{"encoder_arch": "transformer", "model": "encoder-decoder audio transcriber", "dataset": "short read English sentences (LibriTTS-R)", "train_examples": 26041, "time_shift_ms": 100, "n_mels": 80, "hop_length": 160, "input": "log_mel", "spec_augment": false, "win_length": 400, "tokenizer": "char", "vocab_size": 32, "encoder_norm": "rmsnorm", "encoder_norm_position": "pre", "encoder_activation": "gelu", "encoder_mlp_ratio": 4, "encoder_head_dim": 64, "encoder_fused_qkv": true, "encoder_bias": "all", "encoder_qk_norm": false, "encoder_parallel_block": false, "encoder_inner_norm": false, "encoder_moe": "top_k", "encoder_num_experts": 16, "encoder_moe_every": 2, "encoder_expert_mlp_ratio": 0.25, "encoder_experts_per_token": 2, "encoder_shared_expert": false, "encoder_subsampling": 4, "encoder_layers": 12, "encoder_width": 128, "encoder_positions": "learned", "fusion": "cross_attention", "decoder_width": 128, "decoder_layers": 7, "decoder_norm": "layernorm", "decoder_norm_position": "pre", "decoder_activation": "gelu", "decoder_mlp_ratio": 4, "decoder_head_dim": 64, "decoder_fused_qkv": false, "decoder_bias": "none", "decoder_qk_norm": false, "decoder_layer_scale_init": 0.1, "decoder_parallel_block": false, "decoder_inner_norm": false, "decoder_positions": "sincos", "decoder_cross_attention_every": 1, "decoder_tie_embeddings": true, "residual_init": "none", "optimizer": "muon", "muon_scale": "match_rms_adamw", "lr": 0.0016, "momentum": 0.9, "nesterov": false, "orthogonalizer": "newton_schulz_5", "adamw_lr_other_params": 0.0015, "grad_clip": 1.0, "steps": 7600, "batch_size": 512, "epochs": 149.4, "lr_schedule": "poly", "final_lr_fraction": 0, "warmup_steps": 380, "weight_decay": 0.4, "adamw_weight_decay_other_params": 0.01}
Rows from block 7 of the audio encoder of a small encoder-decoder audio transcriber, named by matrix and row number. Rows with one number within an expert belong to one neuron, the router's apart. Each number is 500 + 40 x the weight over its row's rms, rounded and kept within 0 to 999. All counts start at 0. Numbers have three digits each.
Before each expert's rows are labels from the 100 clips, of 14848, where the router gives the expert most weight on average: "strongest on" is what is common among them. Only what is clearly more common there than usual is listed. The data: short read English sentences (LibriTTS-R). In brackets: how many of the 100, against the usual share in percent.
# router: router (encoder.blocks.7.mlp.router.weight, 16x128, trained with AdamW), inputs 0-63
# up: expert up (encoder.blocks.7.mlp.up, 16x32x128), inputs 0-63
# down: expert down (encoder.blocks.7.mlp.down, 16x128x32, transposed), outputs 0-63

# expert 10
strongest on: voice: male (85 vs 46.2)
router.10:483512555507489516585449439469447521626538520507601499538549483582470550577475479519530511521469547498526478523416426531521506538554478508510507526527500554431510592580505489493468448504544504
up.0:533493488501486471559385495478454494566506425507503481503473527575477497528478466471573501530524448477519547385516416506490477559472575479455520509491414444519512467504550550482471447524526506
down.0:519461479477486570502555542453480525459541543543528504535456605501451570541467495494550527449548537503523535481559524561500511490482517504515515500499463549491423542419508476492500527509518469
up.1:493421533584464482489509510484486536457455523503532447494525507529511519502465483496524449446539473430481500494492466505474549523519494351481546485566498479486488544538519556484549478503539551
down.1:446473540568533386529535450484498421520425484455490500483513481439520546540507533525464562457454482530433574466587484493484488527482495516485522491500528534465479531551508493516531479530484569
up.2:481416609495506512513447559495520497560474536460514470523473398480591572478530468516472535525441482487523525466514500409553571462476578448420520505514506487471482473539484493481561547505517506
down.2:451477502547470418499482508499481457542496433518487440430488494542550498569457403556558513465525534499486513517536492465567527549450525475440438482547478442469556502508497531480534455553477535
up.3:496508452545474516466519445510484564500478491521494544494548471438489527490566495543475484558424514433561513454506534475465540483511491505475412563520486538600520488497465523520557463459578527
down.3:521535474485537521499552598487457512493505484505517493504484536495569443502578544514521536490520494529463417492477502530504441535458432458494500433542499523448483510422522575509374555559580467
up.4:541475571563556504591494513537490472494484564417516485438516437470537487528517490465446567424545496501487465521501472497510474520536509512464539478553479444489487493519454581448475476553492507
down.4:540519480456495574509444539491518438581405461507471520459530468540563567501481455492529454553539469492487555513546467473498459464483510548512443556432459568481469555526460584452536518485476477
up.5:511501548469497450470441440476520537548470449522511494497489484540485514532486560541511565439517503501565491552430543528513466458521470521487485555501479478499505514527465460540535534421469498
down.5:443475523529530540501493495513489481508473441451454441430455409496538493544508513485486458392542541472546571477564520538460475585490462530552424523533546507478502560488508454526422496471485515
up.6:516503570561536535540522535462531510539459499482532499503536502480534541588516490592602548441475523513499504507496468512499525532547525529582499515531498519510534553557531529456545491541467445
down.6:524469514485498491531561435586456471466575527502590455479418482488426464482496475453513473538513416485499537500482480528535505511518475520442608519469479490496453505493538569565505452426509526
up.7:489481505497486472516492526528510435474525524451529535501536407514534510551468487457457508534515447462441507536436487438500462474453528465470505524580520533474525566492488463500519387511439390
down.7:585465561427412501491528591544551448473558551484515562505556483481534438504494531523511596513498509545527524495428521542481474468463549521504535496506516520519522556517463373568488600535465483
up.8:467422457458501460489487539528435455508488496508521458565554497515536557525543543460485492526481475509443600529505527461478523504487522488507491505491548509465507460502535494558443449554425460
down.8:438513494478448587487558547498547529536507494608487464463507464505442492458464512452438474336532494532521507452458545507483462449488475544491442429474515547477483496425437525492475464496565494
up.9:479473503471618521498504529465487493505480551541454479593555488509469489439541481526431479508478495491545514515425481504455475546511537524467454490550527509463487552515439398525527516548563501
down.9:455529459533516538434445488486528471513423506551427637471546561482492500462505540438447492550501447531528463458516489507496535402496510535545453547541503453544522522558538524471532443506472426
up.10:573523470517468481496490483509550561567486411508474488496537408510488492484484462432535486502515532599537461445439526423537506450486527451516478523456492550493543454512543499520481546527513507
down.10:488547518437517431448521491474516446478457494502527456558528518532480461540442495497406525538442473423536495552450383459525482479427571484442496505506482490502483514521564500484467522491523525
up.11:520490536466512480509454510519501526539499490497499484455491475435525528513535537549473499450502474505486511549457453417475523530583429475562491518498501508546494463527560446482508537534499561
down.11:474567481487450525551461469558494519481444492489628494546559479501563505489459426519524524419439561550476482495506495544438494439453545556492544482547448481499436501475556485522495463508554475
up.12:435466494533542491534448531494465499506430525461460454400438499466530491506517490477438470511470533472544536520480459545532499503464517477548435509508452471562533484480568480480534481522515547
down.12:462511508528572477498649483438540547521508492527496506493506482405498435422537505521564493448506457548466495530542447483468519456551487501443533515499467514541459439457456521538527470543493526
up.13:573460503527511424510501474536560519469522432492501452488504525533528446574531517506460536526529563474486504508479528482536569546510547576505451538508535461517479518513540507512537434462517608
down.13:472501483507461487470452540509466490487438535450489490543548515555512441489472550491523484505562537526485541521491461580420572504567475405478449479555502538549520467446463478481493495502520443
up.14:524508560439515546479440463551556554459531524514508479509543534549485500554521481556498536434491452487488430492454505437511471481476530497469477570521458505468443563464453445528513378580517505
down.14:583515521554464488491501429420505520511541492594524607502498417492457469500508513437515526536508518473565470429545516518436450514481461469425538503461593435457519483447484505531427474463485484
up.15:554442490503460465533455443467487493519493531560554484586506610488421478493501532511471545476451550514508543540536455450483469526561481518481434537550514525494532468523470509423556505556535487
down.15:534494582513535543483518542466499478434505446470458491450531495530516439490528484556498600517519508456527540424508467498517413498465517491495513577475476465556513476551523547476480502575579561
up.16:542524546536533454494573562482527511469514508570509525493522456497532497511510483517513475580544475479475481486501485484425496498506495507497495487581548501490599518467556490541497533457513557
down.16:561425484414507497390432433473479494526492505530539509448504515540487538472568445522465566527545519439439451537412556452495451522555465482508514509570483457465401510565475495469543553491544507
up.17:515478487562553556500475494486543545625523507533498417433498416490521478438500428453460515510472533490517444527532523463524498485471531547534413492548533476552438502510521486547527546506510499
down.17:555445462447491407564489515502521527462488510473519520581528455510463502448521455523478493448537543527496590597546503500518534460527410483506440543517465511525444441442458442506453510523478452
up.18:503499533573416514525485537600495520477495516442567501486522538573538567465453499575509461461485517469530470498533430563478493515517451566557486468487557470463577458483497482489462428477476484
down.18:493545502542455506551464499511557522518550492541505523540463502478517544571456450533538461504534476530477585459550534564482561496491543449469487573526466523496469515505524522582531476539537421
up.19:459518479465481511545432538503491538483510477524524474457534486483488553531491422532522549534472498619440493459556476462516538476472437421544458533508499502517474584493494477543453554487471468
down.19:546441496549558486376499472497453539460474481451515483536421491557546551481446550512530526459462531471503430488479551541475501589483479509464585516560418514458505527526523592468566526557539506
up.20:479454525496502539488467488416484481535574530429427514444499496530468534461563494506488462533475502504510525501544498515397495549463453458550435481539517513514562500444496475454543534535425468
down.20:433514462557546519577440519507494503507467445491471485564426471575433452482532492449491517519448445465486489508479469422522432448465492515566453525564418548470525521554483506502475443521486499
up.21:492493584500499478444480460490477480526453503481551440448431552496467497555491470511484500520527527510521509471490409534571565523496483504560572449524440484531570530573527411485583458544509486
down.21:456502437513455518544526493511412486465536545521507526516465480443535449471482380527478473499508469513469465429459550474468514528543524499495515513530527472490505441515557501499536490491501500
up.22:484530515464438480411485395478484527517424504484531522560445542475521547517466476501517476515484437526534418496563510542509411492493441513450517511442500472541432547567510487560456496483447519
down.22:573475481508536533559506508534525528475513486487535513448487503521469548532510507479409519515496587545541446458481451451530472468529545435514498502525537470402506554518474502513529506494443532
up.23:536500507543527532531434520499471510534521537505584414460499426521532459554546532452561513466490475432545450541569477568446469497506474433509542489521434543454510497509487508513510493501600524
down.23:508437503449419544484582502579574547470515494489523469477540493529500520432553462561511500455427510499542499477495488391469525459488520473467444441496477458478474419521430499538565467458475512
up.24:520481492578531527524481457500476473488494495497501463499426492503525454454489521478524453506501426558569527433540469472529438473549500483537494515509485474555423524522451452564487442569509512
down.24:532471524545515517509475432535504499526472563491485528442549459560502528537503477511419461479516576468490528541504415519507513494482492471482535538490463542538514515476510501511429471462561477
up.25:479419467377522467545443454491465515525478421563551491415528482570530504531525573512537523480512501436576486453479485515483457483477480537512439540495488531513527512501517449458422561460490525
down.25:448493479498463573453517558516507552518487558460521535541477506460525491505549563502495524483441455467531487510576499490521467496551519477525450489445509520577519577467468516540484496485526506
up.26:419509538480455586491514554478517492514445456566515454461529470479528498518475504532423541490520497466482401515465492462470480466550521479469548525448488549576507426512504481518524527479443488
down.26:477524528522483486449461500591511439516459505489502563503448534511571526509524476481460534513541411489490492503573547476498490507484508509485514517462434522587549524480505519490513438476588456
up.27:557502529515523586554464502510499502471443497499559461596497516491534447471548485460530462527469548493547527464519538523505528503563512599447539528523523570599444472460404531566481491525520529
down.27:494444465504589534499500451562478512438468498475467505554598503501508497599494488560518486493525481482403458542456526543506474522530556426516471442503518450456530561456516486452524490449496451
up.28:529512469519535513534520606457432517516470489581522445491495472514428548511480531533468505529531480520497458461500422445483506526437487484456516480481503511502554486533488462587481496456480490
down.28:455571456527516577598440506536435475480535490468481495459524478517405495516510537507540497595554552527472486500560455530474525578476484518448569416479521508407530510585445475550514525507458432
up.29:518514474562437497488529515551458505581515488518569519496553568458488495490414469417562519460528548504477526496542516503453549499440547453538480602463510528486423489533414524531532488505509483
down.29:509458416492493490470518503462606495508500439513478499518481485514522488556553490497539536489506466509495476553451446482576537567500475511564463499462606454491515495482545540485520566550450494

# expert 14
strongest on: voice: female (83 vs 53.8)
router.14:452484464475540549510526444452449460503443646488487517485539467475496472543545519625471487519489525420533536462549476510493521536518453513493548492516534503422508517521544486491568493492529490
up.0:503474536467571556499578479491500471457481491412522491391424480500539518452512512523549469523564499524504471480443472486555518527444459544545520508610506461514518571482469515439524494569514461
down.0:483515453425539514527511540481496450543465560448449529536510489490459519568507563471469503545572575512465465546571528472519504527496531557430469511521481587499547532529472496546576473431541480
up.1:503479566494487499417548497477539508468510486500466479514527443472519491477466548553511484513596460510450528542469596472474466494452502517508511512504527512551513488490391503510495435591501544
down.1:468467483413559513503471560488524442522485498481557479495424451487494522497506452459481471526441451531496558501523517447562545482501470533540469542456476495522527549512520462498469530422433483
up.2:483426449536550525531447507513532470465536509489507545477530471436506371557413489477548529498431506533478576519568543450534408441454575475551533546526517546491473572478487515531491483500483478
down.2:499531488501506525590469475518495469503454513497489462462511454493485486484593489533403477502567474463468450429464524505452524513565420515545461545591555570508436445455495475519529525533526549
up.3:521435531432466499487513479490495519456427478518491459485493539468519525534500503503533547530451430433485506488510526448547450545463534409478461527427484531493534433518501441531525517476438542
down.3:538469555498468548508532486513485465516497485556580547505525517460490566448509468566536513437463608516486500476480472472517536487468445533529453517502391490558408533489522513462496478437499505
up.4:503487476526521526543453559550520457482534567470461555416537558573415480518489481513497516446462533442531526452480502502488457534536494526516451516456541500554503484451440500467522551502457531
down.4:509446567488412500451456436438484486485540529438460461475538489475511492451448525498539453572477520506526513533489469493550443477510432537529513475537423579522526467522473522521501515464616444
up.5:550451457455434484494476538486458481453492501449466496493558467543497435491520377469531537508567489442550469445488548517446573453523564505514483515523528465416504469523427550475515497502464462
down.5:577509453504518518498564547454566575470511531563508471482505532528504495574513542472570475495489523532514449588512537526455537484465479492491465421477543539461462442509478552511548521531523525
up.6:493511577491505509560384478493484450495503528460477528485479476425492468546454443484528447585558495567448498471592477573455489415510523541499511486533474452482508534534439531507561532553492526
down.6:472504545496531543487437515494467504585477520512503533535569450459454596501565474499467540527496493498514615503476492484535458441454502521469558552448459451564468547520462517442478435429491486
up.7:515548472419419469416502585496503546502529549498550532545477540492531439520540535454505476533537482455439509467448442490453472534562504515557596459502533517460487457508507519520522540544416495
down.7:532450421544452442454514535448520499476510471505443473518474581498448516481459590476460512444517472506467432587502524571614528488483520514471500474493443490519508418475519460554479505585472545
up.8:549463564502421504502563534527497506510515571454538554411475507514550529516483564457474507534467534443507520546478510523539521521428483505468462508461497531553516527465511490444515606439499511
down.8:431521564576477434561448459430476450478553456473544513533563498411550536488515561478449460514540522541469518454521465478525464514505520490472490483482473469556498529509495535492531418557486479
up.9:509544440521468516517495545450459480526492449522529458531374458522522502449515480548519555578551546513500486520559541500476487515492490459522547513533445411517481489435512496539527496550551524
down.9:515521514574532517524505538463476503467558534527504589469488521489552481618518478562481520500494564529490513460467545513495462526558471438493493460473503509495462505534504481475439514418488567
up.10:569561505541587518541487517535563464488525519522524457479560501515513524464450488491476520538487537450537472499519581529465539410534490496522516452573598516512517457463505472535517445442487495
down.10:545475495499490465509500452530519442529571479435502516540487508432442534398578407472486480434474416519542488455492442484458547461421480398466456439458532410444496450487472499494546510525504483
up.11:497520500512559574491476521469484554477477512515472493516522499446448529469484465511514497518473552447513488502526525495485527517459502479405474557520499504529529383477597523535474495576591512
down.11:547529473520435566428518483556480499558515445535509550496428510512572446529435532555483502509536525523475527495468486494517546454483542485470512555418550547536483444526503477542500484513450476
up.12:481488478497557530408571535538543527457428458484508481483600431534542441545482480456435502457460547525550544469531559505511560479471478527526514516533494541506504528520500539538572470535489605
down.12:569467537539524585602528620480442505472486516476473456552461500452452541512497514516526531457465477522508542566484551532450502469467478562461549544473539480504556498514565544502493551458505575
up.13:491506465508556478513555515484533524515547511443382563487472505502479455508494453507485475498536499527472449499492505454466468439436455483509488500425536492499518517507601439492483505617542451
down.13:601530495555449490437484488520478504500482568457505443489471506519495495462603525471523515531465464431460491536473515527507500539461491540495556503508491418577549524542449517467514568485473526
up.14:423449551420559534478490548493481468485461444494434537505489493478493514555542480535512546522458501452518550558512499538409462497588523523457486537535449590479476531497500455498496526520483514
down.14:476483511471523543551483427443561453474471520480490518512500479520478492566450479445483528556547527523439517449467539537498538480467538521526488477455445497427504509461494517539549534477525507
up.15:566488476473625537490536521433465538553570589519472552474515514470487486507581494462474448458531497466462581512517499472482497530454531495527500503516498511465464466531478529535559507477582513
down.15:561591531458506451494464500522477588520529453472492523474446443592491387555492514551570448572489412492489518539481507502428515500501461546489471442549462542473586503474510503428511523514491525
up.16:448527514591472525460487546531493511504537513437459536473541511529568447568492517537560530550494521496484423481436510507485546554531493511531501494549492517509513584412494516526553493504433486
down.16:502431514406491562543470453495463576510518549506516464539515465484530568556480458462431461495521549477541520551529519507533497438483486488531494603492454592519484465485525493507497461473460504
up.17:472491549438468532471494519446487464449549523425512485468495549528444578519483474500566460507469524490523581482495507477499494524498455479451466602534529470493496553519447481514532453538445470
down.17:494512514547405496462523563490547483551483538565459492494495488467547476582494547476498396556534512483544415478555475502493457528455504521547538459435476524434468534553622537429490548542481492
up.18:569567507465497487504467466405538498506546548499462530592450531548531551546524491452437528532510480490570481550486522500481482455401504505535500535556521515526509511457460536489498485497463539
down.18:485517507485522531487528534518495489445508439466542490424572572488540417517467452547524505539539531537404560529455496566476453512448501513507518482548572547549522510511520516543516491505490473
up.19:452530441550545485503574565442534505460529445543555530540532534518446465543531611571456528487458474459473496494423468537516538525529493461464489457527515559537542434512489510603469464462503441
down.19:461564486482576486436534434485491521520598452474531509523458463477494550470538497508508539499500536554561485477501539518522453467481548564476494495460458479463499439506492404462463451507548500
up.20:471481500504523582438527487386521567546527534492500497436487435539546614497478459511476539514553495456485455543497496520546526540491515473598567535572559498447477514517467506527501589557491490
down.20:511562524485441511546461537472546532489521466484467440449512482519449497446451502584515541474506565602559454495454460535532428512535467600497505499468532528445528473563428469545564480422576493
up.21:482464563391492542494426520502520471450499445477526482544495499545518410586555503536549472495462509485457510522542445492491564513495500534505474473521451488488547551525526493514565551544514463
down.21:532498432538531523478530469552546577489548588503590511518521460524531541504460468530461537421450459425544477536506477534484511496471447484469483521540467521444539513466540477516584426514525474
up.22:498505455443470517496508497494526523405436506518521403501496466501453501549525501544443537460539414485537518486499531516509525472519522573512495485446588512549527467504481532506518540541475526
down.22:562553415442401525396512549510413546543499535538512508494490521435490500470477523557569509469461514486383552500493513516457514440493507412526524535436496491481492485500475546509450491452507504
up.23:562481559554454506536494554543501460492438530536496517454458449420488437460460487547486412479491468459535491461557513529465467557480466529467513494479504494526508530515520489561412496429434487
down.23:512474516510548552535510473443496473470443454539497502522539521521490515505460506445395507531495513508440521497429498521496465550595575544449577501483504519407454515531404493447474529528468433
up.24:480531450465533484516515467498460532522540470521472545498461445444505567488486451510544495533474523478514510524457604468463501624432553440454523472509425514554511488488524493499526424553505511
down.24:375534453517471464516530483452539475456492519504500493531509522598452524503457488515513483484493503533491475518511533567556534458547427447522505508537446512527451545441483547528481446503512509
up.25:556456553530485491524451573473597467439563516527529520477575552462555466518470501533450496529480464461558506509533465442520506521485471490502531547570515450565456539487518486429549521514437466
down.25:514458515518565546483545454471499481481485480539542485441488419506505461413493488549522472501462546462450481412582549485428504447515452503514484531510534391507480495531504557413597492459462538
up.26:456466536464539464489576548470489452501588488511475579515514537498462582516425435550530534544558520450569507509509479508437523494458527458511426513468553525502467536474595474447500498466518520
down.26:464513419521561525521517484521540468493414422507513511418455540440455497488597516450480461493493444506504474499550480500548490463551535557468532555483487506490551507475470487512530438505537517
up.27:559470482519424482526486478506538486516495447472451499437502451449472470507529499545492447435516590541465494493504480503518508418485540451531488573461474491482451512497509492483508525481585503
down.27:519527523506572547564549495530451491448438451472489554516493528558555484445493493479460561530490481515520441537416562538491477589567482487596464514528589472523513531540520534543464433515481476
up.28:488586471525520523516463459497492439553490444480514525479455512472464413533411519433471482477450538481555506529503454547532469487558549510539414438474477471497534479543493537443490511595591512
down.28:490478524516512436484481495456526514490517537493469502459488556469464478524447468516540444447501542465446547514458461434554518449443450437486548506521501481431540401541498475474525549516514552
up.29:484479452510530457550541531467511578505511578434524542464477503507449519588505563526488567492528520473497450481520490484457529494513447538534492592528571445495485507554548472467531494518571546
down.29:507460510512572495508469532545538491552525501524564493449443543535521490477523501522433512485526481467502469500504460531505527472512497541498571525519433452562531399442513517494496460511523548

# expert 3
strongest on: the word "to" (36 vs 14.7)
router.3:560499498509511460501502498548547538532526471552516465568506496465549412503504586488555513502413454504513521436510527530510488492558499538513506522496425492584459473508538553514525540527476517
up.0:469556636530532552468504494530568546455465477390471494448451502500510476483502531511468470572494553499484480506434499488472440555512504535466492482466419504508515440543491418481488473539504484
down.0:520491435486484450518490569499509551515571542518548580514517524437460453525505462520442485468547526492596574580562548507459486499437460480441535609491479559503483438485468537509559487524447523
up.1:549526524481554508549463482563496516485502487530498506548520468509420485522464415494528545489582535528548491533457495491488567445497494482463519502497475620476434512523556507413480555520444499
down.1:522482462507504474506435563520423474491528476465525534565520515591541474493542485531480504524541445494455510413454497527468462492503412563486534496451495487530479445534544481510555501576497541
up.2:492468402506520457523452530473533478500497475536542469492518499505521504503500492508543473525489505540419449461492547525449525509530480534518542492471472567521498491569484520535517499557476492
down.2:468486516472506539611486504459410436512584424523472428418453529477569476527551536502529491504503546516481497478533419463492520507443515515547507454491528534504549495477513558463590495462497522
up.3:554460516505537462556468492514499468497523525490533472556541505489508494563456557456516537523491578525541485472429474506500474578435516423469501557536495532545452499555576493448454551580492535
down.3:443474472504496547560441537483526526460523525495558491480474436545487483484536475486502523466524526472450542577428456441489452549509527501514493441531559519439556554445478493575508474493499459
up.4:515438475465486456504502396566444501513474539501559476499584514525451465494512500534465480478535455546491497472495481502488460469552531531495520456531520461506469530427461578494547593491437466
down.4:443545563553531563514519452523546463491543528512439515450456498523475498466453435477513506546515485443482477539528475494493479454426542495456538451545504553546483462511526435429473434533531494
up.5:474489463517438559505485445487510504391534420528500479542550521557453586488518518573486451480450500533483476539505493549465509516519475450523412516500488454462491557502401571478521528535468487
down.5:498443526515564518482501542483447563500495525531559465493436470490499499473400398440549484512469463506506533504507499518531542461555461486539484514445439452496447569490549544523546474480518502
up.6:485523515498542522460490452565510542464530496461494572562477408524501490464506449460467514519498469535532424515547485479545459517512458578484475515466438581434524487502524536497519511570573458
down.6:462491460479464513540482551512480537514514567499487463548519516460570469569504427559554495565543476452540535483503454507501499462490500496436421499467525479504550469465470437501428452562427449
up.7:470448482500412516481527460479512537490524511436529509484522520494550415526498450489548555507498481490442498569471481495514513508481487540620489479493515422474564450484484554439450477507476512
down.7:402542442501497551483446486553493485521507449498506493504496525441479482521486565469437550373502459482471489414481512478521483478558560480452455432500544481459497492474553508507579544575523498
up.8:489468497499560472508522536553490535523471456551514482453529396442496487432488494516520506542489452512506556538555559536541422455587526507490489550516478534527511523458543484511490557507485457
down.8:496507557421456527567525438498503473511495445525545487485556431513451525518449527535450447499415533454564534515558489547506441456469483539521574461524542472511561528504521502533501444455532521
up.9:477487544521459517528478532563491529462441487488505494434552553517563385447496491456446477489548534444550503491471518564553545509497555535476494461451519562482465517529495502516450449443449508
down.9:539473571503508534550545479444527481512466496502536516589459454498528526512494444442528541495492460543558528534449479442506487485579548493448512442585458475501461425456464471449447536552489410
up.10:546542513541471445505484507521511539466488467534443514579521537507525520546533532555463470559495513472449513481522513507482501532561489452499557495536579510484564509469561411498424474391578477
down.10:449514536515490534513502544563513540490486454489516508504485559470507483495530498481543543530549552516508401509526518491533555472585495494392500474452503551457407458475481509487553564489467488
up.11:509504482504509527535535497520502417541529522476544542552540532492482577538512512541570454472526493515478473497479412445540496517470493480527523520504528444428420468433486532520530537516553551
down.11:562464538491516476487539531508545535540494491528501548504530524456539475528460592500518507570497486528505532552557506455488604467503505501518508425540510522510436507583487517541531579520502419
up.12:529532476517533499460450506511537456481508497506494461487479565506497498485420489541466557428461426522512459512540509589536504480476478462462513484531529491546455526534515476510528544443428493
down.12:523493510528542492490485472522461460456477473492521508458521499467458418548534451499586460529515522482469513470470495492493432525532481520520515551427440389496455450508512529486556447592529482
up.13:464465512471509435516480507471508419444430547494523470585531472564495484510498497511452456496490427525461518488512533487524477432504443546519505522604486458500449510463469488532442484509478466
down.13:493452527514557483483533474512468525502515465446490497538534494495547572488484552532493515438472549545558488579503432495543521512400513506514496542519469475431502530559433468482515543542559524
up.14:473531482491458515519496499479529557462510437560487497501447414432437533519532408448483516587491483530480471446498541538542484546493541586494430484501475493485526494476402496518520509545532429
down.14:539476554439419549459528557472516512469498494540432468502491481552508531484508534537491512487401520572552465492481470481549507527471433558471461544452517558512479459464493495474464467500491517
up.15:541542482511505521475539532508489451569532491550488481521511440527461446487508542487515447581538485565543547512521434492473548469535485468530481496471492505521489462453536485554486519459491509
down.15:524546487548482557556529472490475503485500535477451541445481495471554531400550507414515518455478577553458484526537469554569584488507477455496509480528571430507507511542446490545572536444491510
up.16:436501412483482417534473483467502514519487387519502481517487436491516455527504495574512532467493490486553513547526451487495508411504515451533508461472422492540456514483516473462530449532455507
down.16:598555549475471427478488494508509490492496505465427520515545493475533475475479571490416501509533497505478420433449535514523505516486417574530573538499419500507518517591487523543521446436527524
up.17:520527475524459536480502552441519527491520433525548496457535541501476468538515565471570482513542513493513555546524489593542456559518474503468508504594494500466465479482463504485516475470523497
down.17:571543484505527569537530466587494476555399522545516429509532492503512511459492432529438479506465475524464532505532529504477566459528513536499451479551462509516542535487454532492540517491533556
up.18:503491553527499483613498481529512435522498575440528480462495495530518475486557443545536494443463461490460464427496480562512501525532549465581545476525490540549511447587493448487483503434529520
down.18:563454460500489532457439516491532486477466518491396511447541517436494492474476466431518472469511473507548459521491574434424483466478522488452470519443499447475533548473497566546452538503490464
up.19:495536523530516514542447488480473471481514458517549480512622472497619489496513549514539442448502473462489575582490458476475517501533468473461491465498508494469526522515506538476537497566424463
down.19:529451529471529537524495528528440537538470496503485553534512539500454516472528494523515448535457536469522558473482495499595461550518530450489459496535518486519579473540459524439469445534436541
up.20:534506522545546505465466520473398528558507436549568650469493547548484491508486519522513589462475579504534551457454476463475490582504494444475512495499485486553529524473554486453525491498471497
down.20:499531467454447430497481528466514553386557501540480489485510515568511579457533486502445508491537526431561477545503508527415510489506485498566492513509479522442525471490494469485610464533513471
up.21:476473524495514466517424499565483496458480498430498529469491532553443453535496465548467630478511470459534498473550490542467519494475498536536449517504538478525479519475506483455448489445466610
down.21:522544466572492472470508509497439512534478441537533537498452525498499485446563441477482470506474431511523480458480477494481592453501493516520551527522452447483556489543483518533440417433498485
up.22:444501580500466481478473572611574499494537487495519477521509511545469485528494464435545512465526484401488442524472504532492523420427410565514527488519563494492497463488532555481494501557548507
down.22:533546426453564509497476565440534495483535498492465508467465537475472529509501427507507438551529533547473488525585535510448550540527521450544464516459493443448494533476519541469512511552449462
up.23:530505522490522498512495519562513560572510493477581495504500506539528523630497519461515459513515572467482533486442504485405506506555531521535500569480476541508453576518555464467511509525486544
down.23:479485574533523478465499508460479412556459504506507434482510465450550516562460515451496550455524446459448461592520487501458451510450528550474477510521424557462463498485501477439503577558429545
up.24:516489530488487535510400466530480515564498522471521485532471496433510450498455513636420588546535522462538502515542483508478469490539564499521486505497480514461528505496494522457466511522537508
down.24:517490546470530493461547486464508479410551473495514524488480480549520535453483434535434465486441484506527431482509468537531444453466468467556557479551475544463546536563488444521532546530567481
up.25:413480545567473493443539584515523484469489504531567554515530536471540442562456505455476615539537457510491511501504503457525536594485488505461486453462479536540515463558470530528507474466518541
down.25:461502526513551506463537446545533570465541474406474469452436555516564550459509561497457478497513502510489491470514473520517511436439546515518513526526472518489496561555552454539479515485574525
up.26:501479506532460507474616553488552481471432439510503508552504533524472480494531518458526447508518506484462495489524475544519492459530543476443406455468482526547511543536511491544522401504459506
down.26:501511518548443475592545504478525544552508537472513567501524497518562519548513538551526470547543450476522507510482527482476450518522453413551555503510482440512446446444480521466543553518510483
up.27:489424572489556526453547488494459477489491551385512521560551522508527484504494542561522530484526471496487537447464449518527529501460477485503463567525507487502494535523509593444541544527519548
down.27:505542432493476477448457472494495539511453456509502464476494493492465500550592432476471566563478520492509552475490578467544437483488500477498461477496524560563484559511398444540542502494493559
up.28:587551457419501546582496535507517463451523539445568535527432492471497481501571483586490519436465515532569466520551538452509487467457481539456502497510546533520474498452575401495465548461487495
down.28:391504491541508530503491481512508536492448475536556565478545466508495465445476528479525474534462493545493467469471457506521516438508468508563507547535528515553555496538505594540475523554451520
up.29:494496512422488486476469463516498502522539590455515535596519496538462497521488549447505472516415518496544525500490502508509513437530478563504495543465476511509546454486558567426443466569596526
down.29:482480482481555563532443499472534472476492512480586463587483437479505484448481486484527580529492527514503507476505478491510585500477470453535467480477544514503514536467430513505578524423596436